config.yaml
encoder_arch: "vit"
model: "masked image model"
dataset: "capsule endoscopy frames (Kvasir-Capsule)"
train_examples: 42238
image_size: 64
grayscale: true
crop_scale_min: 1
horizontal_flip: true
translate: 0.12
method: "mae"
mask_ratio: 0.75
loss: "mse"
encoder_norm: "layernorm"
encoder_norm_position: "pre"
encoder_activation: "gelu"
encoder_mlp_ratio: 2
encoder_head_dim: 32
encoder_fused_qkv: true
encoder_bias: "none"
encoder_qk_norm: false
encoder_parallel_block: false
encoder_inner_norm: false
encoder_moe: "top_k"
encoder_num_experts: 4
encoder_moe_every: 2
encoder_expert_mlp_ratio: 0.25
encoder_experts_per_token: 2
encoder_shared_expert: false
encoder_patch_size: [8, 8]
encoder_layers: 12
encoder_width: 192
encoder_positions: "rope"
encoder_register_tokens: 8
decoder_width: 192
norm_pix_loss: false
decoder_layers: 4
residual_init: "zero_last"
optimizer: "adamw"
lr: 0.0016
beta1: 0.8
beta2: 0.99
eps: 1e-06
grad_clip: 0.5
cautious_weight_decay: true
steps: 7000
batch_size: 384
epochs: 63.6
lr_schedule: "wsd"
decay_fraction: 0.4
final_lr_fraction: 0
warmup_steps: 210
weight_decay: 0.1
Rows from block 5 of the encoder of a small masked image model, named by matrix and row number. Rows with one number within an expert belong to one neuron, the router's apart. Each number is 500 + 25 x the weight over its row's rms, rounded and kept within 0 to 999. All counts start at 0. Numbers have three digits each.
Before each expert's rows are labels from the 100 images, of 14848, where the router gives the expert most weight on average: "peak at" is the part of the image that holds the peak. Only what is clearly more common there than usual is listed. The data: capsule endoscopy frames (Kvasir-Capsule).
# router: router (encoder.blocks.5.mlp.router.weight, 4x192), inputs 78-116
# up: expert up (encoder.blocks.5.mlp.up, 4x48x192), inputs 78-116
# down: expert down (encoder.blocks.5.mlp.down, 4x192x48, transposed), outputs 78-116

# expert 0
peak at: bottom left
router.0:457544452481475527539524495484501450535535499507532455539464459492489545527476515511491508490491529495500478513469542
up.0:508485475449476472488495494439491484525487543505470538500496516487519507495521533470493522484509506524482480480498500
down.0:516505521499477406501518494481501504507517565508497513478479505504485516520498503496504492492518552543495472511484485
up.1:496468487529459497532494493480489490472494451470499531495448527517491536518510520480476496490477521510486532459515466
down.1:481486555511509550487469487539470477489528480544512494547492549475541534466533487451535543467492532487500491516520482
up.2:510474475516471507466504501516470519493499491518521526479424514509497521531513491470504502486518521530493523482517453
down.2:474464530500499511502464460558529498504472491552528478537500497521561488459506528476495548474500536488478513525531500
up.3:500501470488478536530535501444540531472469453446477464535466478504531520474504473488468447529447442547470541449475504
down.3:497499505464521573519450490498530485520528462525473474480559476480503476529488534518504475551520507463499512481494472
up.4:475514499517510504478494478562502490462493493519508491452442514504583479510478493498472469482514488466519523481517486
down.4:548499530480497542488535506485494532488514478489506481512511486500469525506489519496528510480520491500527486498461510
up.5:489504522510511482470513450512478470524503529508504578483512499448500488531492494523528528475500494509506469488506509
down.5:543544517514537464501503482497523497452445570498521520494502501553522517476504468492504526466516485475527475494464502
up.6:529480494482466534506499498515505510514516462477490537503494536483484499478488482526476495471476487519473488520471507
down.6:566516529494539492500460492471508501519470503527452484490492483511496462520485495484541494546510497510527509527500506
up.7:566487555526474519475502502524512490513499463468462493445470499508501490479471460509518501521486492499487511465514508
down.7:486479536515504584490513538524477483525516439481483461476506429507523497497452500467498510478539537535543530501502473
up.8:497497501483488479468484532515468485512553514464518520459517494448471489525476487499528495497473506466495453506478502
down.8:548464538500512460514428518501520471482490508509467461494496456552520451482519461510510549518531500496532538488513497
up.9:491492491439480455518484494473519490535513568502435513487493525483535485509475549496509486498510528541512465489490487
down.9:508506519502486396537520503497502501467502562479525490472468484527471498528511490520501514474499524556474498514509510
up.10:501482527537510484476500522504505473490462469494525513491503511492518485490501490488562515488510455534569470526501502
down.10:511476486547509461481499513522470503547475534512495506503487527454505506467488475497524511485465537460529478519506492
up.11:519476507499515497482487486474464490493495516506488504513509475455510507503510494537529512467487496502511439507475539
down.11:508511494508497446540524520489475523478511565512501456477512348515510522510488464532499477507522517521536530514526486
up.12:503501500513479498462477519511481543480528524496527529472450506491527490567481482499520510506504521502497471520524518
down.12:502453487516553477464451460503530532448493499494521472532472490510507548462492512472494530507525470490481515505560507
up.13:515485557520516498507463506504500484487474491509484536511464512498527470481523499528520496538473481468503477484539494
down.13:484466478535523487500481523501474494532524509541486482521498523518488465469537526532515526501487495472500542504515519
up.14:500507517507507512492485471529472474530530500489508534506480518482523471493476466494536552487514474425514471508496531
down.14:492528506521540515471504474502529528498437540490488469509508527506472519508553510489506513538514506503515519517509520

# expert 1
peak at: bottom right
router.1:525521485455554508490515499503518516491490516471465503493550496537479554466498471516507511518499510500521514482508473
up.0:509483456476535555465471515518483525518493513485500513513501491493469496500495500513491500470496504496532492510523502
down.0:494510492508471511570451485487495510454500569502521480486491440489514531514517544523490534498538500502527468526559475
up.1:532496467516501494492466494511546532491467489483496521453492513496531464488501483496469535515510486516474459481548490
down.1:518504547505536497517527534465512496503525561519491474445546449490517500546481529529526518510538500496466481528501512
up.2:507510471497431555500479506462478485468529452490518521526539512515499454491514492499500511508486513498494499480514474
down.2:472523451531506475513536500513493477470517510562496493510463464457519559492505486498483454474507487523505513525467531
up.3:527482539583496521480506556502487496535473522511505530465489498477489521495492480518503496454464440539530480482488486
down.3:526455458517496524518503499493510506511496511518492479495487527490473519552491510485484497543489565518519520541511458
up.4:514456540501521495501467476489517513470484492482492487506438494462526526515492475492523451510498465490480508444453528
down.4:486527521497530503498519476515521511528496510511470482513498555476474504514499501470498497495480540509459498476515494
up.5:487511480529448495535510510492502498446486473499497496463466508511497521576514524448464445525473508525513473510534521
down.5:479534552516476488501509497508506488472505532491507515512454517466491485463499508480479487497528499510479500554527496
up.6:472501481530486508511507507546526494519482501533479526493470496544522517511506525465480459452478483557457483518462531
down.6:485512483500508508534496556486502486468459552511521484441463493522461521452495498517507475496468509557519456530531490
up.7:485482423531499498519512451475541497513509497479479534508478529468467516566514536492495477482452515511500523459506503
down.7:486469484493498489528506518473457488490541508475514502448562505511492513577484510520553493486517501456477524453510469
up.8:450532477483494535489494502502491510486497520538492484485506523514538515541513501479521466468501509468529518466447500
down.8:452485523476499526520501474495487448531516551500483454466510504506493493513481465530518447514482505513483508510500483
up.9:472489461513483489497480468512532522501515486489543516504487507504522488490494523462458450509484522495470500483488466
down.9:475488521532528478503518491506514510504526534503517519505481482500491508514502510517564553480518484500503486477503468
up.10:508522527554504489466466465537546512509516497492522518489459503479478499534507473488511520506505491535478496488470512
down.10:531473494492538470498500468471519494552513530513505486504525488486445527535512506519475558495499512493484488516464480
up.11:507493495499511524494497503489506516468513480459457496584520513469534492555503519514514517497525496463519505491490497
down.11:479556504455516518514502482489520479543509544507496491448493515501505519499508498479543533508520512478534497530554480
up.12:535463515487521519484504501531466503521500537507495523457496500517472491509475501536516491504512501446531483492534504
down.12:520505507495497486482505513528464486511483488517490487515459488504486508521494493457448523490511527479490503462525494
up.13:499452471522481523527501493529484475508480505511481524489474504485516499459463516479494477470499484518527487508482505
down.13:495508480528514538531471526502499499480488567506523498458501518504466543504535481502487505528498514535482499526483475
up.14:475469477514506536463519528517535536489521517476503475511467477501533520508446450448531485486472505503472482482491534
down.14:451503441515489512508519460488509521508515526498458486497443531497511521506497505539483495506503550490479499484525479

# expert 2
peak at: centre
router.2:519459517540490469493485494465513551471500534533481539507492505481511498486469502522476502477501472523498493465531494
up.0:474517461500506534471470449579485535535487522495511494512498494501483456510545484523442505534490508522486517451483482
down.0:465435497480515524474434506487517479480474534517512466511519530561438501522488543499490500462504480518496510467516506
up.1:543514530515508513472516531511467496544495507533515534468506516475485487463500473443512523451490440507475455529500541
down.1:438524494500522461572497469470478512472492469469440539456492504485487536568500495474476509494491513497504524498496562
up.2:525468505549481546512481479486490490524493442504537487516510513479509485501495487497501494514491519507498495436492525
down.2:442514435525487499475513489517489482518530508512527513513520502437498510540462505489454501524509482461494497476460482
up.3:481491475453452547499469543492510507500484492528491441499488479536543448531517494484510492495445486512488493501466508
down.3:522510507502507542502499489489492491494512503470511519502501459502505515486529495514479537498491476509529552491506462
up.4:493504503463476531507486451478508493471562505531528514516499489520522466487533479537465513515483512491458497477511546
down.4:514507461473488547480516502504554548527513527494510481478518512536470503523541510500477557510533531532459489509465493
up.5:473489520496520487462459511548507516542477499529522511519538524521496505470518513464485494502483531499471518512532488
down.5:482534490518524478512502548568509493443499514522471508479454481545522494522507492519480502494505490525518500529521504
up.6:489489501521493491476479501488467495525481502559548529518495492532494459514518522484499495475510496513502526504524534
down.6:500524512511490494473489510539526530451541453517495465447446479474513507524467483493500507492505473495525491471454514
up.7:535521444524515513510479511500483502477533479496486485516448496537537492461502511561484464502510516478502507459482472
down.7:515493478513526478500493470526513538524489502516558459492502513495492506464502542497550503472499515438494550524485524
up.8:504504501496502506482513526543483472562500482514512523489486492499497500513469535472507465480510489521509514486478447
down.8:462491453452498539493503532506532490482440495529477485461523549516503500496488539497528499513484490509472529539522470
up.9:491484483498472514501486506502492473456524511517484484461501523502541450542498476500478421505522500479479459483487493
down.9:497499471487492433552506509513486559512495523480505517501568512493508495508499527544486504490529476493476486491506515
up.10:481510536469482536495536478464454513513516480533533520535462489490534542500514528466512515454508503435518506487493515
down.10:498492483497481516500547516473510509520544501503514466515545513482491479511487474489561538488480491458500516498498538
up.11:456494485462473532476460503511520498479505503543497476503503520570508507479527485503487470498473536528496481508499484
down.11:514501530492516553496536522500520503481462504462455473502482467457501493504491508495494525508510472510509508483541508
up.12:529462541560489505486476471524487505491488500493517528505466511487491533490537508523450504467449480539449513503472516
down.12:495528524509487474536462525496525488495504537519524493467474493467479504520508493488489494482486519488470478510480459
up.13:454529490485493523502509498552483491555514463510481514539492500522521509499498494480449517423515505509470483493481504
down.13:504490489492505482444494503497463506494487490523490481507508497509426476479496470498541505469491457522489514518536559
up.14:456467517539458514498482518559500510474483522523508515472440477518519537505496516495503478463494482543450506491501482
down.14:507536485471432503493526428493533484500471521509486456512467489517507506462488539489530454500510519469512532463508522

# expert 3
peak at: top right
router.3:516489512521508488488448495548495476550479500493498503476488500529524448549526526489495480505528496481487521515486483
up.0:509464515503521510539541482498503426457531493496517518512479492513506511495501488525514502513491454462480506499532514
down.0:467517494562478516509520491549481478515527571476486510468513478438486488510464512456489491496488499512515520505485517
up.1:543498469514472523531531488496463527466519494444487514499482532523489525494529468521489497473493487512483444512488526
down.1:500512489506490528499515488510514487542472522496512495491519589507456518497506449497506509507481515532514530498540516
up.2:487507458497516499501513487479508476527491500502488498494505511502502535471454526512475479518506532471482497497515540
down.2:492504494556475483492522520450481520534455500502545521522506504500476509469486530503450472504448509544483451476498523
up.3:502525508494509491467544521483469490501453513513494507512542519531489480493474546534504503496496489488526528469527494
down.3:500447522528483439524495457518502506535465520460464554513549508462482486503484498515474540468508535529538518523530525
up.4:543453482490508506460482497477538528485514486504505576479474500505481502549474499517516527519515453508403491507503503
down.4:512484491459486513518491479515521511490515473491463502501481487483478519469457533518494453493509520458470532531482505
up.5:497429493531498549503489513512468515466518476459522500501528504505506473554482500523524500498470469510510510518536489
down.5:532482485525461565506528497518523528483483535462486517474483592480504481503480514485481540489482512517515512531502497
up.6:495513518513522488491515490483477448494509516506536567496502471481495512489517538486498537469518508462531509488488506
down.6:512494492520472467499505465514467525502528496550514522530467501532549463461503509467477522452476529575489510551507525
up.7:477532471517463528501520472491472488488543490492469521539466526440495525524473510493468512485438502472437497485531516
down.7:490474477506476551525483514500512510479525505519483502507521604507498521516523536490513557483528512546495511487508487
up.8:480442484508502574462460481510495495488523503487550539482496489508498503462501538482465506443522494458485539489476449
down.8:532485496507505488491498520516494541493486484506447529521503518518513487534487495493484507495480548500490527535502518
up.9:494474476544472552548508501539458495473516465452489492523493554492520492546487482525499511521465442523483514526530477
down.9:507483527500506552506471510528510476509492466474508479508469597500508506507484489492499569493517501506515498533490491
up.10:466495504511493554534523489474496524517480494461480501513485550479498543514535464519495513493492501513462481432525451
down.10:500483493500477565514515520486488524507507490512544482511450580520504516501501505507519502494473481530490553494520511
up.11:488470463515458569543509486510486561513526463471496511520483529524486531504517501467470520503482502532456500502527492
down.11:494478526517489539473506506548517530463476502513493507507491580496471505484479535489517556496479505493479542535525509
up.12:531488535501485540506474488508474482460511457512486529490483527509535466546498521495476499529513513492488463505530536
down.12:532499516479506515517505544506517492507463527460469493491505518469489506459519516513515504467491482504525565521505483
up.13:472496495482476558497474505510525437503527479522507478502483452492540464518490506502518516517507491505520489537489468
down.13:480532502484513519490456492501501496476483486465469523513498538513492490488536485503480502458494524453521537517526479
up.14:544506543520511511521479516496515513486515460503485484512417479472515546531495522472548509456509491477481509498481531
down.14:487503532480511479495514492494509455494490505518495496517516530475413483514522494474504511486524497451500511527489527