config = dict(
    dataset='capsule endoscopy frames (Kvasir-Capsule)',
    grayscale=True,
    method='mae',
    encoder_head_dim=32,
    encoder_parallel_block=False,
    encoder_moe='top_k',
    encoder_shared_expert=False,
    encoder_layers=12,
    beta1=0.8,
    epochs=63.6,
    lr_schedule='wsd',
    decay_fraction=0.4,
    weight_decay=0.1,
)
Rows from block 11 of the encoder of a small masked image model, named by matrix and row number. Rows with one number within an expert belong to one neuron, the router's apart. Each number is 500 + 40 x the weight over its row's rms, rounded and kept within 0 to 999. All counts start at 0. Numbers have three digits each. After the name is the row's rms in percent of the matrix's.
Before each expert's rows are labels from the 100 images, of 14848, where the router gives the expert most weight on average: "place" is the part of the image that holds the peak. Only what is clearly more common there than usual is listed. The data: capsule endoscopy frames (Kvasir-Capsule). In brackets: how many of the 100.
# router: router (encoder.blocks.11.mlp.router.weight, 4x192), inputs 0-191
# up: expert up (encoder.blocks.11.mlp.up, 4x48x192), inputs 0-191
# down: expert down (encoder.blocks.11.mlp.down, 4x192x48, transposed), outputs 0-191

# expert 0
place: top left (49); bottom left (35)
router.0 110:570470502493454503540454554470552470483538466486532566513541467587448473524511463523524525462478447499460547461493542556435533465568507557493503527507427432556525465467486534512451533496488538442522573503464515479493503552413560497556521584469495496463529536492451499457521509461532496471509507467573558476478594500510434488539555391509502491476476448476459472486500452571506434545451437503515503519449436424397533477590494511492461510494506528510497448481481477515460496516574516532479468543541536498505488460516542464538469508531568505453514445524467531422502519456448456446
up.9 141:486503515496483441530503502482487494557482522389561466550517525485576540470510547477513535482537485485534434425586501445562505490463474516516436457537525492464483495494497498519534501461467483390523430562528457431566487521529524515498436419509474492511521478592511503478462479486507528492509518527492467465511474430520535452412494494423421519483492502486499544512467467442457491562462500532475439527535482478575531471526476488524504543487527510560485563547526503483579474485463625490462587496537532515485519564492509505540562553527501448511433521406441482467547456479524522554
down.9 143:530504467478529411506495497426519517533522545499527457549555498508451483434518526504491445519549484469504454513575531563513501447473506506576458503522530493623462472575459466536488507426535478503502542566546483562581460550514556559484589523543495492547509559441557521506542507486516555458440532539585533539485513495535549507516435501436545490510430514524529471481471524434461487456443514600463438517428455500453463478563473503532437488526507487540533463473590467483458416494492473467473489541544552540436495494507482535482504486478492482437510447520481500483457486507524457514
up.10 102:531500465523460551490543483459508516530489468426479472469487495403502514500410491488489505484572511556491467552448527428510460520486439511461561419519477502495464542492544535485457488518476469511559431504454537485593544582526475482514497473466413480563526459535467426466494525507458495481536537474480517445538477460487519476487511479503518490509555455544468562456510437447480626502523477485459512485505527492559582506418484628452543505523464495488492509559465530434580510519463560460471578503451549461489512553536511491503451545536467520503459494512507495568506465479430544523
down.10 097:495533486475485525465509490493513501473488387428493503515469568466494542490502547516538569478474487551567557486502487497554423460581520513463597534503439492437467502457560575445524519495479553493491446472415461442451543510418460504464477484430517477465591484440552518412490499502515494518506490445460525431493452470518506508447524509628491514550494449522522504480520505506490508505453466502507534497542539507511540533471568561432465533409474518515519531522471498523497497465556478533484560499529543465520475534580536509543499485468469516501483538493542529597599451506471524500
up.11 102:502474522557496515543539518531509491449514470493461524505502558530490491538482539449491594445529442536449471495488641467444521463525446480506517453550454530474512494516522481507523534514502507444477593487459497519527537546507563437590530519494488489498451481508523487550486477357451472538514523483533550532433514552514463536537456434527548479492482463493433482543475479538529461523430458471528469487475484463486504513497448553506466487452459515495547474447461455534470514466535567456509552444480536516582473473461480520576516581517576502471476502559415459411526513490472493428
down.11 103:451429510485519534539480461530534536518453531492464544495510494522609576509537493513576526472494545529534438508492497521444504549411496501455501505445457443443475517513480526470562476545502540571446421539485532528471477461505543438438442448503505566430518502549474460538524534573474535480507519424472467483519508539529535531511520464454499494454505525501507538484466541454504503557553566448535430506485532465508521558468478491535500442450545499505463523492443569558574575489459511482463536457480450566469532492395507441566445475497508499528570471472509403560504512529483502467

# expert 2
place: middle right (41)
router.2 091:469452487468528566454530493590522524438485476470427439498415587480491469538470427477525540501456495570473496498470532520497466539513526515491537468431538531429474464582463507472560512444521496504522482563490439522504414466547485489494510488569490488501514515519520485507541488497487495555499531466500556545466498571544504558499448492500486534531558530567481478544518551536510500439537503517519551446493527561531455545412546521545585418531465533435488463481480510565523542532514455477541476454422487423552558486401552580436454461480511525491524483465515517503505485504517569491
up.9 108:515424541535545525503551483472491498445520503490464447479516573477524532464534488480470429506551534521445439423528473448437529568468446468435511484522465535512519519474538508486524391568487606464528559388488491446626447518558559554472496462495485500534429433520483470472447486524486596534461530463515490532415478451480527515438554458433573540505478485531528548511592523471494460499484464502483538511528456532563513529515459542477531519494451560496499478506541545515522531522473528492492430503472519541503508488473447542491522485514526515550477504502495456510482502507446500564
down.9 107:520519532484473554472486517511465481453469458496522452469505424574488512525523538494492531506501504483486505547498514473476554535538535489451529536445586579550487491566528551445458489496489548492428565520507430518469578490471511497548455559463448454479500512512447449516470546526507511509530500426466491531566545553449487458457556514484496491506491515531538501529431419438468456443471412503462537436509446512543533480447528558487495524504485555523553467421484467485505530483539457581488444488515583584401512482517507505516447580509524470498411491501512601523461548569505484517
up.10 094:475520551488446600506520533448515483488558524397490574522525427579545456506495431503495556459461461480562495585504524521527535472543529506464515448563476522494515519544506511511562496531498540484518460517442417509514493494494483475469492527518522439515450463542456541477496525487517474504472495474442489469537503527425549485539509498515468435503424432534498502453492508562502545525426478543539508477585383455515554487503480546490449521471509475461495460484481468501454560496560552469478514544448559478540517446504514448572440515603428446490433575493479505541452536464485500484
down.10 091:538494501481508465576476443531479456530490414492534553500519474481415526519453504561470439477477477530488443506525497465469477489598496508555515446540414451477474438550445502540496606485487483495536451521462494491603523477479556448478501459506496495607472543412526503554449492497470536442574483548493462563482505463517551546398569490500502499490451515494512574499488511491501560440462542504541511541448538507540503472503544488481470459541495489485497505596590515465511464479485431560534498508487530473539543559474473456471528555502519508483511474543479497541473488580448474450
up.11 107:500530537505438445475462476544490455511489437532512503447603473553533435485494464420494528551478467544501540494506523430398531489466521464497565531480517429490512461527571531468450469498489528546467498483490419524458600488456502444525471516504505455530505482429478464516476531513502519457490474489427573500648484469453421540459433492515513512466514569533519500576478477528514550506529543458527525426432500525476569536436512505486478500493517498608532506477467569495573509536533510527497525507457515496451495435470496492550485458474487554484499527549545570497514514527548473499
down.11 107:502537469474490450465491548488495538423458515408473485576432559531446483545518512479526502525500523441497513442589503535567504520477461552496452524490520474518457485420495590512403490456512522531502526500494492471536538537560485567504534518487471557451495490532480442513460512492529486551512510495521516505541554486511515394471474532521466490474472467489443507449567387463508406563412490479479482513524513487491500446528498476540477473475525430501467463470555463468514466510514477487557568497544564560472532512493475482506479526505525445477469525486562491454578460395451477607

# expert 3
place: bottom right (85)
router.3 084:448607418501500446484529454478442519450500565590516487478502493479504537469504539534467480553519502445554520535509437473463511542416483419488560521525541521531525491501454452553527562542548538559524493461522483521493506506505510562470527476400491541488435437516513511481475524549546470538489434514511496451529438481462520444486526529466564532525522494475557474605487497419520454526520498486433443502520526562578520560507435481444489580492484418538463530492484478476512549407525464475529517504463529496495439449500427513499550505536496477477477484531545506554542454567538501516
up.9 087:495551550508411589529533607480547511523466436489463518469486436536527496552534526510495530470456518509466519504507545513493470526579438492485523519534463469453529554426573537500485529498524536458514466561537541439532452446405569476476545499469464536529506456503523569463512497515530547494490511492517436523452532507532487505437503495541530376534439438552538500453456478503568516572464430477492467484455509418444533516467454527519438435530510512439473500484462464492506465474551576474485477543501475528538433512521459482600492529513505533497488515519501487450496577472489471443
down.9 093:439522506471467412516545470421554532526463474513515513443495521430487551387482440466480460453431489542460470473459508526559513546502543519501577489504545458514561525537486522568477455494443487461561498514464545478555505548535518476489549453458529440523523510478442535494473524495475483519544494501555512519520517518541445512605459485449516470549530469490493474532521550489529511483487478520518498535465541482537473468526431537521526518569423450475438458520469494528521529499510547515561431546474436491582540487529509562496539502499540517550547445386501421527470469552510601564
up.10 095:497482588530465499621533540475508473503508518463423429494474495506484411471516496438523431530519470547462524492510477477546439471480465460427518464518451531547514479616551481460531475450442546450575432519468452423605489568530481537516509447498449484518491512483503475543516500525458466514565506482469535431554427516588521563499477534562448481517500488505535519473527408528558519522521532512410510488430448468488539540482525493501507523515480490483509521564466471471488441519480528488455528515551480553519483527488472496489571576508542554492516546543484495562500483482503546474
down.10 101:526532505486485550456544473501562516421511498596470448462518559463554549568396500514490504551484524490444511531414527543497478516501504517476516498418491527510521484468502533497420438425491427489489460575535488507554493465584539570512493530482497501578473516397517477592500506522505468507486502477528523517465459485488521534518510533476493468499545459528517530523424490527536475518593545446468454460372530489531500455520510465494440519583470476471470552520425479502477386492495501470495450498496498537551494456543493465532511516473507465526482473513501493559465488584453487437
up.11 110:515529549507450526539560531480522473409542480483410568464560450501509509490436533522462503591576479491509515520456516420458522501516493529430541489477535462445510502476534526502517429534518583508542517437472485476543533482540521581427487535461488519525447433516451480420470560512502410556502461497461465461485577507489474465599505538488565508508482485549528550501515525470556554434501592480474479446491476510535553583441570532465572530472487442473515512461461521467554466496520526563516490497450518518485479470542491443518474451528500490573521523505447520522471481490493535469
down.11 105:452481475521483449504452511539530427513443537510527491498558367532451465369529500502493500529509414467535536427517527543493493505482500537413455462553530473565485519452487520435478471439520453446522531540492511471522530510508584534545493482470493515531552590515506513498405565465529493447470561520520511488446506508514575518561533475524525502511488533523471494491431461496489513554511499513488463475466447484511533484602630492501461497550475553539501476446507534428505473531448557474506472528518497516488514486575486452453451515443522544511533518524470526524426542519447471495

# expert 1
place: top centre (26)
router.1 113:462520539499555501484479488480471542546458503432506496487528476391524532466548590486516483481528541488549473505596492480552504512444472461531471487497492524453506543506476537449492425488473493535458450520500489534516537458536479507404454423583504475510537485545561432552544511503445474486546516565469442523553424439558622492469481564485490521463471560461524587511514516465439577456510515460463479494601494507583490475452493520481522506495536516511490565496544502434549459495414519505503529483545474533446551548544520493484487493513474502562483563486471468533474505502471541559
up.9 095:506519515538486485500534485430503483520509500448454529551477530515503550539528531498499554523548442519544483454445511498550510510465480458475508495598466493445496495523485482516525534531558434440467496525596497467566459541547513558437475456491460532536467486511520439508532472494510550511559463453533464502461499453533585471451426463509491480472414446469555532443492484459497493556495473435498450504499520471542540464499492473553495557464524513520471545472507421483534464459467694450517547523432478515517469523511542509539528567514494507483402507423439527432482481470464474522
down.9 100:575435620459481517512527497497528503553509511465488439547455514526488470546493600487476457559407542540521473468510448516510431427492538547545434532455465532544483442480498527462512566455527464532536545451416522534526489451531508523491518486492544528437534544506545533488509429455487475517523456499490535543580474508468498486459545556491588458451485523490460480508484439507470513538447532480478571476506501432417453497485516451508521569539525524491497529520516535480540483518535513438478448514541486497550511454454546528468559496446515431467508567467495511478540468477596564428
up.10 099:470511499585476488562560546488516465479474478409385449410522566512491501508578565466444479483539500539462548461473523509490446567452495500468471481465566556496549480496540535511459463502491492511489491492488518506537494399492500521552549520492582492517502554481492453507470474521479486480531472456534555492429500581571472469542513506455505494450522507487426491496470486523508447462478533517500462502515393512483493506491437554494495460506504495469506538431503621505510461461556559519533473519555600596552519469554450488512507439468487466537576554445501491527478514534473472514
down.10 103:542527486524491494506479447540402499429510471469413535534395483461510524421440495454461425539526544537476516492511514520515522448519505458491461487501508511476568519465470513499548490533410506463353502569489439560493488495528483589525542518445470458518528477535494501445507465530455454507452417374471456552475533608520476436475493538487492541520494494454562496581503507480493483408547520551515525514488470512522521454506498528454606497487532534552458488548520494540541454552486512524534520483507503543530513526481511555516479511483496506451533487540522561525497501529528504502
up.11 096:477511500512503449521516586456514476448463471520525468496446486514499480464431511499525540475483451488587464430501496464468531491484506480456509458552499528493440440547521496608466541511505531434520538544513492500528561545483602460539461504424491510517465413520472514474475470435663471508496542518508524491446541510384485512556514467403513527555572492500458519516437527429491538495450511481494584459543558499500487476495466525473459484486485527506513458510502506542586489569541504506490530435576473467534530532499508424491487521564534525514521504495487482466511449548475515436
down.11 094:487501493523541449500479476465512471581497505454453567499498500497458468480436475546420520573568511494421491411489543511462470531477463488534399492552508423524500465483472525545458504482485555471536479409569579505515490553501434538528485465560487529561539542496480495594529452481542525481530489592491461518451545528529550493498548523517513490500509542487454464407529508395493482517503513525554466542497542499492512485526479501561556511547434440559508604511596472466475455474484498475557527496534441483548501512528475554451495486505504466534572490535528485545516520495478540560